From a checkpoint of a small image classifier: 48-pixel images.
Rows from block 9 of a small image classifier, named by matrix and row number. Rows with one number belong to one channel. Each number is 128 + 24 x the weight over its row's rms, rounded and kept within 0 to 255. All counts start at 0. Numbers have three digits each.
After each channel's rows are labels from the 100 images, of 14976, where the channel reaches its highest value: "responds to" is what is common among them. Only what is clearly more common there than usual is listed. The data: stained colorectal tissue patches (NCT-CRC-HE-100K).
# convs0: first 3x3 conv, stride 2 (model.blocks.9.convs.0.weight, 192x112x3x3, each kernel summed), inputs 0-111
# convs1: second 3x3 conv (model.blocks.9.convs.1.weight, 192x192x3x3, transposed, each kernel summed), outputs 0-191

convs0.82:124114114148080130120125144187150131154166106101180113109160091134080127141131126117143149107094082143175124100124115145129167124171113098139115144109155100139106118139084115065157128133140111120115178108111160136141118107144131148151145104131174170138141137134126091115140130159137151106109113130137146131095130148100095154111166141114
convs1.82:127100132099136112122146140126120117145116132135151110143125118108092126113120158134097096126091136082090138152125051129141135126109131129137145090165117103168092123064116169158127129141117180133122136135126169130132127137104101095096128134130114112190158142121160132171103135139129155137104158132106128095100118113141144147132133126100098088112155137097094078112114146128155112088149151115127129103140162127142145140134105109131171104196095130122126121116139097113120125126103134126154115137143133145152173166126128150172156166174144134151116111125073174123066127124162133099
responds to: tissue: smooth muscle

convs0.78:129098130136141084158153135171113139169132111144151123120126130150187168095122142120125115143153153123143134109083155117127150107137137142118128143152109110188098149121119120153151131130156175092127096097154151100169149160109120110078151142125144171115120170155137114154092144142102140136104159128123128142157110154192135124110107159144
convs1.78:159084172118125116140099102142071097109122106135125102127123096064074116126061142101141076137157107096164119144120150153058115130117112089137102130148130128133135094141124094121113132165108132095150148116127131120131149111154147099099120124166103106129128082109085083093124103106167141130137113124095127163090126172129105108108123135119128144106133122121130106192159102128180149162115084135135148147159116106124171116152119108139130178112115134157094085146131134127134112119149109105121138126114114148108126132155133128135137103136153154136100144096134119147149137110097153118
responds to: tissue: smooth muscle

convs0.36:124093172121100140103144132139120113143080111142123061127110112120122153126090103115113113137127124108103097131137097152139097135134155108156147140094107095136093125111116139099108137119159145135120103103111102130157122148158160153109096085146062121180146133113108139163084108182085116157142134159122136120157103109098105107144138133148
convs1.36:124115131111113090098145161103092171140110159175105119068124127130126159146102129090120178109116123097135097101138102105131122129134147127129113169104077113116129110128123128143153123101139108115116130105132160109128134121108131141101093162133161129145111163124090129116153122147105119140131111111120148125125142081141136103130144095133127152138104096129157114143110128091102086136095163131153121091157163107141146142108139123114154157083107141145159137079154036102103167110166119132121177202121137160147137122137151153129152136145135127109111123117117108120103093121059118138
responds to: tissue: lymphocytes; tissue: normal colon mucosa

convs0.29:098132147132125112102139146098088108149151121116158141136159141136195093128184146160148132124126130133112140136132132141135163146135123116139125149117118075133146164105125087101156095127117086165100097097094171132104137090094151118105123140112130119116101110138188085110140138156152125144084162154146130120175126107153124117113105099123
convs1.29:148130157109109112125111155110120138133118153091148104065138122137176156086139110163133100141165151122130120141112126128134127139122131126086119099131109145146133110146096161122170156174145139134151073152102138118145145169153130123178121141135114120139108113137103114103116121107125121152140143134077188159124146115117096181154132117161122134179154116106136138104156118147118154166118142127157151120159139162146124142136126108146122159102166124098126106098090160133112088154152117114159107083177102090178131114163151098196139118121114102123149135121116122113092083147153143120
responds to: tissue: smooth muscle

convs0.110:103093149140110134117107153152108128160113137168109113163142090160127128111123115139163081139152173140104086172161138147137166122152128196105114123109166114103082146165139120154098097175112100110132108075159134139125099094133122117140102131140097116121096154139118111122144132134113130132189127118135135093127170130104124116136131134134
convs1.110:067132103090103139080104117108126155149107109100120124090124110123102109091101155148148133119152132128138121104086091112077147142111143117140118142175148116157127131150105088125156102121149089141096150106106119143115163119133109137102123161111146123157111140139087118164186112107138129111185114121134128138178117145137128104156126100116095105115138146127144098098149127118107118131111117105107081113142151078173090108142142121181158090106096129131105085170112109159130119100095108138146139111131143113129098131139139159088109112155083120100133140167086131125154108162153150114
responds to: tissue: smooth muscle

convs0.95:096127148109141162134119113106141121122202121119100113108120163148138087103181129164119119146105136099130120109110139121118154158126139146109139125134144130141080155112080146124125127134130102108111123102151118148145103093092109116149137137127136116084123139106073113131120108136120121119239146142167118079132136123142156108129138118127
convs1.95:125086099154084131124087104104143150107117097144134132133159118106154133112095118118131132083131117117143121152121102108068156091136109142101111127102088137130089125102104105143145114101112157128146136123052113148154146139131120158126171136124080150096140150116151153109136121138170168120183087127166107125151152123130128118140097105121106153103136134130120145117149143107121112129093092144142104075161124134158157180109115136148136114083145111123128077162135138116101084094129130121124144119145129112113161139179101155118083111098085104113086120157105115129160142091130145139
responds to: tissue: mucus

convs0.111:109115168140104102130186107109094142132142123110162117141083111151113140116108114081099116145164174084138144114121154133158087116068122150129130143091114125136126143149120139126099102097135105122156114150160120142142107122156136091112123111132100125165141106156172132095113139125103107078128135121164096150145139135164096104146153120076
convs1.111:144149116127139136122111131172148151145113149116116149173128133127147143088106128154104139146165155095127145148128142117156132153094124142127143120135118148155136118154193166120127090110123134184130099114151125089114177112158120089144158112115094124120114128081175097140076133117127127124127113134124114161096121119106164110152178141125136148118143133098211148153125119135062122139112148099149176103102136128107183112144130143166146144106091096125141140088132143110169106114139134171100143100114138143141109139150129151158103149151125123129125114107165128116066116126164153136
responds to: tissue: smooth muscle

convs0.120:143140130108127147128128123156157125133173121107129144151106153118135133074176159115141170138118121126111159115140174159161073095145118113162156110129149147122116130086085095125161127100146122136148120120113166113139106169127113137126157107096166155108157136095141161137098128172152138150117167114099143150123104143151131171162170108153
convs1.120:117120159107140137089146152175162135116128157174133121134116145099142164148104111180104189139110140159120142145134102119130157105153136148148108087151155102176159100132172141105142129124113131101139124106162123099195170125118100114107112158150138082149135121144100124093090113145131107124181118107115117152150087115147114149112106148102082139155112097147131100146149118115065108162129176148124114137145118146115137112111101105156112163164151147150114159123122106142114127116098107097099150114141144145166133148119156091127088118170114138140128168159103147135110124100132120121
responds to: tissue: mucus; tissue: normal colon mucosa

convs0.74:146098137106126160149102110111106144170113134115078143110118112130084130127139171116183143133134134164136128115139129113118116119113166192081139156127116138098133136112078139097154128117129109145106101081154138190142126154147167147128159152135105128119142114116123127138131135140136173150081125072136142134146153123076132132095165129134
convs1.74:065122138139132088117125152127124122117123175123116088146114101161108146141153109135110141159135138088137137114148113135103103099123160134106098110158109153120124135162140069152150149132136107134148083086129147129072163125098133126143100157161112123113121108121083092111146119135092136121116167136119127129097126107128112174102142109148212104117115102139173123104181144156123148170095155088122113117094096174116081165138170169125118156133108110156128106092117147117098144101124134134122107130142095121172149111121153143142159122118137169135152113135140144103128112122154140111
responds to: tissue: tumour epithelium

convs0.1:125066168124133109083145124178112099108137123147143147132094103128136152115099139097148146123175111189139133115111085165128176112117103139135142112104144128126151154128122113095121127133135141138098097121176151123137131140137129109088162138119168219128113118114144135150120146151156124132137159151161158147111151112129103151103137121129
convs1.1:104115154138140112141130106094175108095124153123113128141106150140109131128135088141112094134099108081127155143145132156137138095104125092106109125115131099122141121117167176136129150182165101141108114102111160108104162124125110153117129104126114121141149075122143142135100131146111111131068117150069088122086137125141105150168106113141084159137148114122125151131136132147109130166105134111092139154151073161107164118110119131158115111124156132146125141134135131155147097127170083131102140072140093130142112167096126058155150172166142177138155115148101148110122098121144123107
responds to: tissue: smooth muscle

convs0.158:107189142094098122110126125128141133117134128128125118101126103162111124108119116145146156115096110135133095146101075121164135139147123135160082128125144129152130135174136093138114131066143123127116081073099149155111120145157101131053115128176111137135130138119114090166134157132133082095117151153108144122136148124118107088140105160144
convs1.158:138109134095146156145131149124082142082153084135137122115158170089101108130118106095091147110118116108115112134113163130109108126118081149085120138151135100126099133107128135118121126157136134158182130121083093125140119162129106089099146125108100113177097131107151112142112164174108127147088148140132153162127091141127137114159146114122069108134149114089134116151096140130104156124137116133154119108122146097145143138159077114122129164135109076118128120141131068102147152107167145126140170114138167162120163170090099178147131133119122147129113141153147160096085142164131144131
responds to: tissue: debris

convs0.47:095143105140153118135110120121131127113177130079129147136139170152143118085114136111125124120119108125124132119121091128113133091114097132121115201151103122135116116100078130102190131134126081143143104147108120180103137109163120140116133192129130139133123158120134149144122067148130126139123179155148109130129084150145089109171114112130
convs1.47:180121126116099155146160104146159114146109106128107096129097144166133108125185111140133104112102117138108135107146103150135144083156132128146138130129136146135117113096111137137112099142068175119125113098110112120136142146197068127132106144123098123172150172136151131140084119075142144138115155143135148160130097111117105132120153129111113125140124098151138130143113134147127171137158125090143112102123125133150155149120092103148088119105197109123111123154158096147102150121149140153134063140134092114134162142190102120112179122110118085131129072110151134129159130110124138125
responds to: tissue: tumour epithelium; tissue: mucus

convs0.184:093171118168175122104128089085132124141212149094112150105146118129144128131161101131103141107145119103137146105143131169145147164114136110117186142132120160135134138160095141106122147137114175125115124132118112167089092136132141132125155094108114127131101115117133120104158106149093099096128173130158112105099101137110119090132097119144
convs1.184:122147135143127118122112136083138113111102092121101107113113114117159126119124136152152077116128124135172119122127125067109107111105107129069139112114134138157126134124142120136113118185138160088200144172125118110107156154207148119120117120109094158138126108172131111113113145081111136137149150143118099148130115115131130147121155130129072141102139093125115141097098170120114138136150183141165080143149113155141117138091105151152136107134135107126126095122146154123094119072100135143147157091130173141127158102130108149124146144131164095105105123111132141127161115123076121178
responds to: tissue: tumour epithelium; tissue: mucus

convs0.3:126147172135119101127147122131137130127127131102129152152093140128138126160075126156159118144131128104100122100124200106098193104150122128120133107150064148135124161109132117141125152098124133156106114181200117126143142100121171130128160131165095122122080137110096101126113122141151134136139142124111130169133158123109147134097117105163
convs1.3:125112140099110148132120108134120094124137147174147109124122158105090102142086101153137142117168115142137117134116165149099143121116120098124163150104090127181102135135088136109094097141124154082137108160132106092084133109103115135125143126140137118134119093115110106095139140183105110138094099093128148122139164096119134105189086119163155145102109150154129116101149114123126122131097130138065131117117166097112123132093128120102128072142128139113113128132154117122136071116145128119118118108131123160108101127130145121145090158114169184084168135098119102145142127107201143161
responds to: tissue: debris

convs0.56:158082120156112112110108114139132139141112140096144103136114098155157109139102166083142112110153102095157159136097089125131147166097130119167142107121099163138151123144082163155150117124147147119150106142142126083155213113137127136128158110132141104155163106117107125163100158147150131135148107108138136104103109150128133152171087127126
convs1.56:141155131121093167116123175142123096135149159106158143122118146185130111171180139124107126154127122164173116137110138089131121188154132176130117177091122141083151114131082150154140170099090120148151112143138121113159124108097122158117114075144135119130119146127111151161133142147144116145134093144124130134134128104141123120116100132159126135155138141155154105115097131123126191136097106180118160153096128164126114108175109108153118140122102159169140141101154189092113135172122118128086160124122112150155125087138134150120143130123158139139118108144091152121130145164087131114
responds to: tissue: adipose tissue

convs0.191:152112137142203145132132131139143115109136098092126080142130174128136146144148142147141133138110131082133115126134150169095116108120156149183087124108106109182130095137124129172109127119129100109122106142141137095134128169129143119114076141108172099138122127097118098187118135161131126144107133072135151143137101091149142152155127125108
convs1.191:135151127141138108114150166148145087146096143156096114160167154113133122184128121140087101086156151101126119118132131133118125062112137108127109165094123099156149119135126083154101121124141160087135100091126124154155133107134137109135134169164129085133141150112113136163148115163106152112146118070167085109129125133095092154148128111136144143126106144176074132111131099115087121125112137149132162149122111120164109122064163104109177094126112120187135132122159130120142136101129149096138133147111146119162161130129159094115138129094124134098136101130147139128134090103158096111
responds to: tissue: mucus; tissue: adipose tissue

convs0.71:146107172138102133111141120135151146160139116165124146103111126164136125104153170071123137105071108148105124114091112108124169135141149171147126130128142099142137113104099112132121146088122071101122115138128120102163119098169185166108117113165141113123138136160114112146119178096127118139095153084134142140150112101122147116135145099170
convs1.71:125129142088134118145178099113131144180165136107100118091129164116108108110135108127103090161089150144130107141130129148153139131116126129123109126177110085097140127117063118106129128102111178127176108115118118107122135113126155138102098162163085140108126125104070115151129132158115079126104124142099114131133139086115141151142126171110137146132120119145147124105168118169124140148135126108127119101121104181143110134126116132131117119139137102142122181110142163101128135164176070130132135135097141104153173135151093166149146110082137185142099097140114138117142145168088097107
responds to: tissue: tumour epithelium; tissue: normal colon mucosa

convs0.68:137144135069105145098111129148082111123164118085124110142116145136121112119153185146116137126149120123123146136143160132118097111170140132139091099105142108119127121109113123085096114114156125118092115084134159130120129138136152167107191086098150148120163119108128146143146123132138132080179090110104132121120080133119164110171168106138
convs1.68:129131146164095091121079118128155168158110137132114131114144141102153144111108120105139132124106143136137128116118117116101155124108121134129112086138143127138130104125109173120114140160134110097128132094137144071199157145136134133059168124137148091113140166140133134091108112196149165121129131087132153117116108095163122076133149162070099097120123102126119134114115121150125106163155130117108137132098127148150120112128113162116125104085139161150126131152128122165124163147118090117098157083136111198172155130129132095123119108147130139169141100099086133112080112147139128124
responds to: tissue: mucus

convs0.128:134135090187113106138120137114148167177095114143108115137107142124125082115147121108134114156132172155117130134127103118093121146120191166101169134114142141095132128134087133146168117117119105078125151179188129121105114133136123150156129082141083087148128115140128115126178148098132153137134120139113102123153109127113138124138110084121
convs1.128:100106097127157155116128113103115138162119126139121121129128135064137100114143137150136127155194139108106128083124144129154147133114165124145116131149126155139155122118140094145074141121117127151137100116080144112095093136105126120179073124159136112120143096115066135154152108090130122129153120117111101079158137149124123096116139186119179145125097168158127145131168123107119119127119120131120156131181158121111087116141119129104147138098147106128125125174147131161119116145124124118143129160126122080129154152109146183052163116170132111125147110137143119118120156186135118130
responds to: tissue: tumour epithelium

convs0.177:120105120121126145127093124104120105089104108132122105141150104133180096144102112156108123120125136093161127143148174118109104151089108117127142122118137131156145138155207138136123114146118137145133149107105143107148154111101147125155130111155202102105102078133093169094128122108153127115157095099131110120116177096115169110152104153122
convs1.177:131123103105106119148068160125132129110101130123137158095119185119176119143145118171107168112122122150107133157109130087131121157119104115134100137132146155125131104168154135107127157150129106128117143102116141145163135154117133121094158135154111132142132138107115175143198132147139184132090108143066132091116114136095134114114101116143125101112117121141102127145146169125162147149156173137133153127081140139141140164107169075104148165140124100107161139077125185138120139138085120118161125125124086150166110115095101121165085134142112126093127121093096130119109135104131115109
responds to: tissue: mucus

convs0.172:151114150139110138139109125175116144140166145137129092181150144125116106155124103136174112062135144078158146134114109152149185106152173158145126118143142173133124135170114148141099117123109116132121096138122126130145136115081120145156120095132146130183107113170084108118150162095123159162098149111095105129102115115134113135121121115131
convs1.172:111164178133127133124115110127110131116135157127166121131126125158114110125103135190147136160093141139108137154124141103110140122117092140143125150094151158111133090129164125127121127131178178139134148150136076133116065112102082143113163162135131155137162158100095136137159125155143128145173125113149081142130145090153120163114138124098143127123107161112119090097116110161166099155092087168143077174161139120107085185154126109095137066148085117138107142136113128121135102103153136135143116128148109142131128102111105138146141096147153123118124136157077142132110125126112147110
responds to: tissue: smooth muscle

convs0.32:113129116113150098116127116133113121141084146155183127109129121127159131123078118136150163094134153168129086141139123177150131139097136120140135155164140148151166153127090168143148073134162132152134127172129140087125131167088073152157127163146146157143129133114105151118185151114139122102107157128138160144128128121124112148121134172154
convs1.32:147105137111154132094110118132098084110109108104158099137125091125130096125128110113123118138158111156146121103132112142093109147118164129135152131157135168142107090106126155126109143129142147113108152080082152177107149148071130108120127112106123172147141122120123093129106131100155131127122121141073100118102142152165104095099091089170112107134113216116131098164095109111128141107122166133121133118169150122134128128133076117181072145149115121100119110119110098147145141151143064071115101114133125093105107112104123126096132141158124120119138132128123109134131124114184133123
responds to: tissue: debris; tissue: smooth muscle

convs0.30:151097137160124128157140093051120115167102132085131119153130124098141109128110156103149117103136127122122094095138141145113146109092141127146088096118128150118150143168087130122138132110143094095117096093152112140111155161081111136103126101105155131167129098145168090164132144098124118161142108098123139104131113108156103176089115123129
convs1.30:128131143136139161149128132132124148157127139141141141114121123166138152112142153152134153163107105157143122177128149132157159131141166116143106160125146109128133106137154163136176144147107133191117103117154163142152158157161121140138115099127102129133151135142132075136116159139103168146163094135127134163106138109125118148089131094122081132168099096146139111122144108112104143163074096154075149173126094108126131132167152204078159119129083168115107130123130144088152133132148162158141135106140108149121141143123118136185153121100116093152149155153157116127110120167116133102
responds to: tissue: debris

convs0.148:136157147094140136121126132100150159132109102144141139150113112154144151149127157135153092147090184102107130094119132109138107115138109095112125138112110124139132161174150091131141157119136114116147120103104146143100134148100098167104142132150160152155093117076113157132131123135149093142113142147114080142121152102133170150113124203195
convs1.148:083127138125089138146187131135128099152150081122163146153107113154099117105112129110121119129125135136142112157111111112126111126128146106138115128160155096097052106110146120134091154119160153118102103088110126191157152175148161102143176139133103158182140146118134122128157124119137139099132106157120138160123125155128122139145121130163095140111109148145168145188110127082113127096121112128141116144100130096141090119143135100135133148154135116142117147079150092196139185102117105110117115101122120163087093170113120157108109170127130133136117155142122129126147116105161147117
responds to: tissue: debris

convs0.60:121127139140100073165080133144130152114070134183145152124137138173112108130194097139133149140123114147165146113096079165117178122118137159085123116127117114153131147120136089148138140124175097105133117134168121146121107150120137137122113147114082130130108106118126133113167127114105147155124165179127112121120143126103153105137104159138
convs1.60:117117099137114101094158179100116116151092090072117140137092140109127077124131121132144119171101143093164128113134128165127152133151127093141078142141113109113095120102114094110095138155080115113159102173096117128120116139163129130127127153147088130164156142097142117115119131135121168114147172125108123122115145161127087089119096096118152118122138119138080115154162131157147150122125102156125129127141131173128103151085095143118157128125147094138171135144114131198146125080112117147119094136139097124139121171157132136145152142116092145146173115131168165128143153150136101165
responds to: tissue: normal colon mucosa

convs0.49:107143124133165143140122156128058130135230111126152153077148131138138129094135107148116140098157154126107133138127156159117120132134118127110126143118150112165081124083113143174146114129117088121064125133129141149150090117140109141090125147137165137114103138131162131149129118109137150166122139138141129130150147155184130128101122135126
convs1.49:154128158125131120148105136130140123135119099098160137172167165108149126088137101123133087114109117124158143157137124144115153155142095104110158134144141116100127104166151160174101166158133134149139142115089126119148162139104117137175141128126138125139154109117141119098100135123163091135141138117143112158131146122089089125106105122124114090135142093123115137102152140150137139165086064144109147127150114158118175116129148164113104147075101079130125115168126120168135142172085087096098138101158078117187129145133113119094142119139080096127159117185127141141108118116130125096
responds to: tissue: mucus

convs0.24:093138093115119144144147123090111106136080124128118130100113176096129133144113098125122106147155101137087118100168133101133133152125137159128105152144121122104122128140111133135108146112132139155130125126128118106204148147111139109143108143198105146132140122143180100125105074137175085090124094145152093109108124153148111083150101138152
convs1.24:136110167131095142101130093106137138127079137137102121134116133108124091127162131101125162142167101104095129100118168125125121101116126154147126195116081086073143112098107100125123129138123127144118129140129123134070121090197184154161108147166131154134105161123105122083118146138122129123129110140143100191152155163153141132163128104113107111108159156151150166133128152116140161126159112139151130128130127126153115135138105166130108162162154162146111137118147138101152100142178152123132091121134150117088092128137152096139110192108145127125132097127125161143125155133095144138
responds to: tissue: smooth muscle

convs0.115:127199150147074111129106112122129142144109103116143129140164150114114119115134109119131113109084099107110111133142126108096155158142151161154190163087114106120117104129102128106131105107137069140091145121125126150139125104133123145101138147150090140126138102107185111104072139146143132101139189125126165108096144156117138158113120127128
convs1.115:106094110130103101149141158089144146113092120114152108144135149108061127104138169119125140118136161102145106120116088134157128110167114163152123141106142157164133115095147112083111137147111115145120137169139147130135118098162146134155089164136141161121162124140131144101082088118095094131142148136120123143167102143106163115133137161149134162123107120123147127114146112141102157102107129078094101127136170145126146149136098141161156109090192116134129142137082129160136135085148112150136110127092154095137093119138136092139163076147109123122131140114151157138166190133152111173
responds to: tissue: tumour epithelium

convs0.15:135109112098133108106139130165173142148136078114119115138160126136149125138143086175117164167128150126109175128090140134120117098131123094139129099117135122100131113156174152146124163116134192131127150077141165134142110138159114121126136139116101133119157127136168133101085165175097131145104133161146130136137145176117126144176157167143
convs1.15:134106150139106123140114145146167157142125165104130112111186112136119149137111127160077155132124142110145151148133172146151138156178139148151133101159169120150165149143134127103134155135120112181117125135157095154131103165106167098115133116134126139195128117143143130088142161115094113168098108115122093108142126152164102156123146149160144172118158102116149107117124160128121126131120126138143138107100095161121175126107130119121124166126110156159159139142084149151079115127107143161134183095160121163108125141109165159152142133162132094159116175110169154115090135121123153147
responds to: tissue: lymphocytes

convs0.129:123135140149097130172170111155136140119109144142151146144139137145125142128199152079120169150100146143128121111100136099099109158129165145126176128124137119143135170136120154124171109119209102113150129108123146114161150131104102136140108059124120142126130161149130106139123118111090107145142139159152118160179105120123117139094124111147
convs1.129:144112164130147138113130112148127099137113129127139157077121129100110100101149110093120102126155142129178125140112082124124101124134166128096115131116097149128105095127147167094123100127106154125150093104115101144129085154130140185116068157122088134081127102102116098100156141128137123108179146132110101182120114130154130091119138119104097140124129111111138147145111128124149126132083121126125116120146112152090151150144104116139128161130159145084113115158088116158127145114068099075173135145127079129135109140128109195158178110141121073152146129151109145115112155141133107139
responds to: tissue: normal colon mucosa; tissue: smooth muscle

convs0.59:111151117129122101123102109138124120083068127117095163129137128130115120123088164119141121081120143130119070101145119126104177116102122170119133181137126153095137126143086139095167141118143096134102110074118116132133168125110136157121158159122139127098092103129099123160141161146174148136131135138110152151111115113162092161135159123165
convs1.59:126142108119165127112135140124148099088121157121150135105113157169109153169120092133123125130113124147162111069137112132103106073119145105117112131165118153139107094119120118172127118129132162104140116096134139159108145155119087101155102134120129124131131129111138127125098127158099090118149131141115151145158129129132115114098109115134114082182113152126141101117138129144106126183127166144101119206108153149124120129143162124146071111110154147157130103096085165158118112119156109144107136133142109139223111109154108111099160125144147203126146136140122114112133113123150169137
responds to: tissue: tumour epithelium

convs0.179:155128126071115136116119134171167124114140120110147152108137159129139116140122138124152108139159116095130167153101127087096117159084137121205094121178144148125135146134115121141126092099142099143122144180145105133146127115116125134115121119112124096203100112090122138148093137175114158137081121165110145113128114153110121116150129101134
convs1.179:161137126126115140140140174185112147133135172104149134141120141097163144131154166126136118144122138185143157135125137108143128113190111141158131135113167143195162094086146126146154097098163161129102093168129126115161124103136098131129107092120152125132089158134127143159136130157132127164115142107112098150144130095145125160145115127189169140109151123159116120116091152135093099145154120186161075133128139116169117134131134132108097126099105144136166126146159174110123133119153136136144111089125134162132142123167174149119133138098148099142128095142126115162088099138141106127
responds to: tissue: lymphocytes

convs0.131:140133129134154136133164100099150157128081122101122074101172149109168131151198131107123097120081122093086151111121120130132108141121122147174118102111137132081101117181114120159138141117105151110122097111084137103149138101140111134111095139175140117102155108107168130134149141152116142109150138168161096138127122124133138119151122162120
convs1.131:107111127134122080103121144118134149196126113148146179178141124106141091151134153092111114135144187143106131155111101112141127101121132182129128126134154123143121178118164134140129141165151177126113144170136111186126137134161129104143091118159097137125125142144097115138123148124131113138141093172100099116131130110113105109136117146103083123127118135133154123094128129135138177126172125099137195179152135129148118141125105135113201161109091110155136143116166153125117144112167134144177124124133149117150156126084135174103141128140103115109118113145136161094166155125114146128
responds to: tissue: adipose tissue; tissue: debris

convs0.123:140147116131103099151164127158103131081110147106133115118164128149134143123105128152141151116074087128122110130108088129097121127138135119156091151121155093118098147128163115091095115093079130139115166137115182148132126104116138081140108148186103150143111142138112099146149136089139113133123143100142081144164176123116138106110129176146
convs1.123:090139184092140104162137149143114123140151091079122101144144131175129149161137100112105097109089126136124101180128129125155166131147129118109101142148125117184197147096127114132104160137125124123126144118099113193143088113107120160125141175143100110135140163119135125122129122133093167133106139134111122084158144115134122154157133125130153147136104145125100127162082109112110165078125141108138100093154115147129178151096061100125135152159104116115116169146124082098126137101134142129110130142136127122142174129120137164162131113145172101104121165126120130146113122149121101130
responds to: tissue: smooth muscle

convs0.6:136110143125087125100109115180108131151081142129128103120143194138136143148137163177103090096130084088145097137185196112144099104093151119135121126091124141160112131148142093145122149111135138147108107155098104172140135123151152150107112093135153108157111116109114129162113158146105142095143152116139134132130152111119153132123124128147
convs1.6:118161122086130106107127177159129125172125120150120174100114137111115161147134151140115100122162110155115091093127154125125097114107129164142194138064108119168146149106127112154156102145146156113139093104150131096145145119145125139141120188141137087108126088134081141122129142169143173148131115097180115136117095105123101148131128116090120114135121128157135139111143131097103158108130131069130141141114162134205092158118128146135156113119137130123124123109118091178138138119125109164131098153109145184118133132111112115173129113099110151112126129095127127153093122110167126139
responds to: tissue: mucus

convs0.143:094123161116152112141046149113095144122158131145099145117103077121192137099107112090102141162111092132113137127119139133101115135134091089116117135172124116119146138162123096115140115108133138145157096107154142132106162101106143146092126130129098111096143124132130128127126100120147131133129135168135153133149100112152096135129119198182
convs1.143:135099152106120132107090118121124134134096130127152115122149122130152102148118105128161135163191094165152141147109090127146147122097138125107152127132112168066164099120113120112136138099132146170096101109139088186103135158132127149163100129150148128159118147125143100128112130131075114111084178092096144168150153157126141137119129154134158147143159092167154150097119136148082150138115100157155103128114079113143120124139160100141132190123136115114158158152138116150123139132149067123152128117149113099129163143180149119171106154139163108158123143123135112157119145122100126126
responds to: tissue: debris

convs0.83:133122187156109156117096119185121135124119081156137107130130135125075133131097140144104145163130121083141138131177117156104190150124148140127133122089132125131057128124114108099162174138140103083107110108086117168128165125133113113143152144092137131156121124100147127113112101134153128156126184134116136115116150120120127137153105134118
convs1.83:106122114141100127090145141140103141134140174101122104153119124149131116155111124158169146105104143130133130083132117128129158083131089154146116108073121138145095137147138143116121147116125168154098148145154157117176066116156166143137118139130113153120142188154110152103151120141078163123165089138153135125148136100089141125139162137134095132128119111128117106119104107111139116122086130134136139121126180131193140158141137102111107094153080151158116108128103072146124098106090127118166106149110154156183136148145080152106113142145114143117166135131143150117159136122158114177
responds to: tissue: adipose tissue

convs0.180:142174109116109114132139125134154133116117153112154128119123138124151081144150101103116117156195128167130131120120122121127129151139097091155155141128154136126123151100091136182134134091145138134149109153114130094123097147143128138113162173110122151103194110138114138174091158202161113125117097158104121096150125104125144157151118101142
convs1.180:130084163087133139122115175165160120145136156178101092129131126119110128136108137134097126117087162109124121120154139147134157163161128145213103152112151148199125129098122133106114133154086105109152130129166121109191148117145117153114133141129151161123114133119113163146120140102189091129114096141113099124144111117167151119111104109114138162144136121144102153116135115121128157133170169147089097069111117134149112091151140157163108125076112138137123132124122098130133123112079130093144150125089122116120142116141139128157134114138175129076116139112122133135162136138118102149
responds to: tissue: adipose tissue

convs0.134:133098121160114062149142130125093145143146103095137129103156121125142116102124083134142112128106140156122137096136140135130081138178129128088099111138138112112116156102127124116122149103124156096112154093171130152115120126117135151097115131143118136124181143074177076146169166132119112121170132134120111152118153159117168110129157130187
convs1.134:127135151148119152137115094119120138135105106132152118155158104140100089096116166141092126143158151113119117135131153119116156152151076103130128132177122138095127097099142134149095116151123165129152149094177141148136125131142124095123145129118130097135150131156136112116105120171164117136122129147137090114126153130126130128091138152139188132144138178098132125165170154058094149113163111125139150121159088115140121114151135158170150157133077150134158060142152110127139099163085093135136122103116084145146148105122156139077124164156110133171128149127134132125094114137119186115
responds to: tissue: debris; tissue: smooth muscle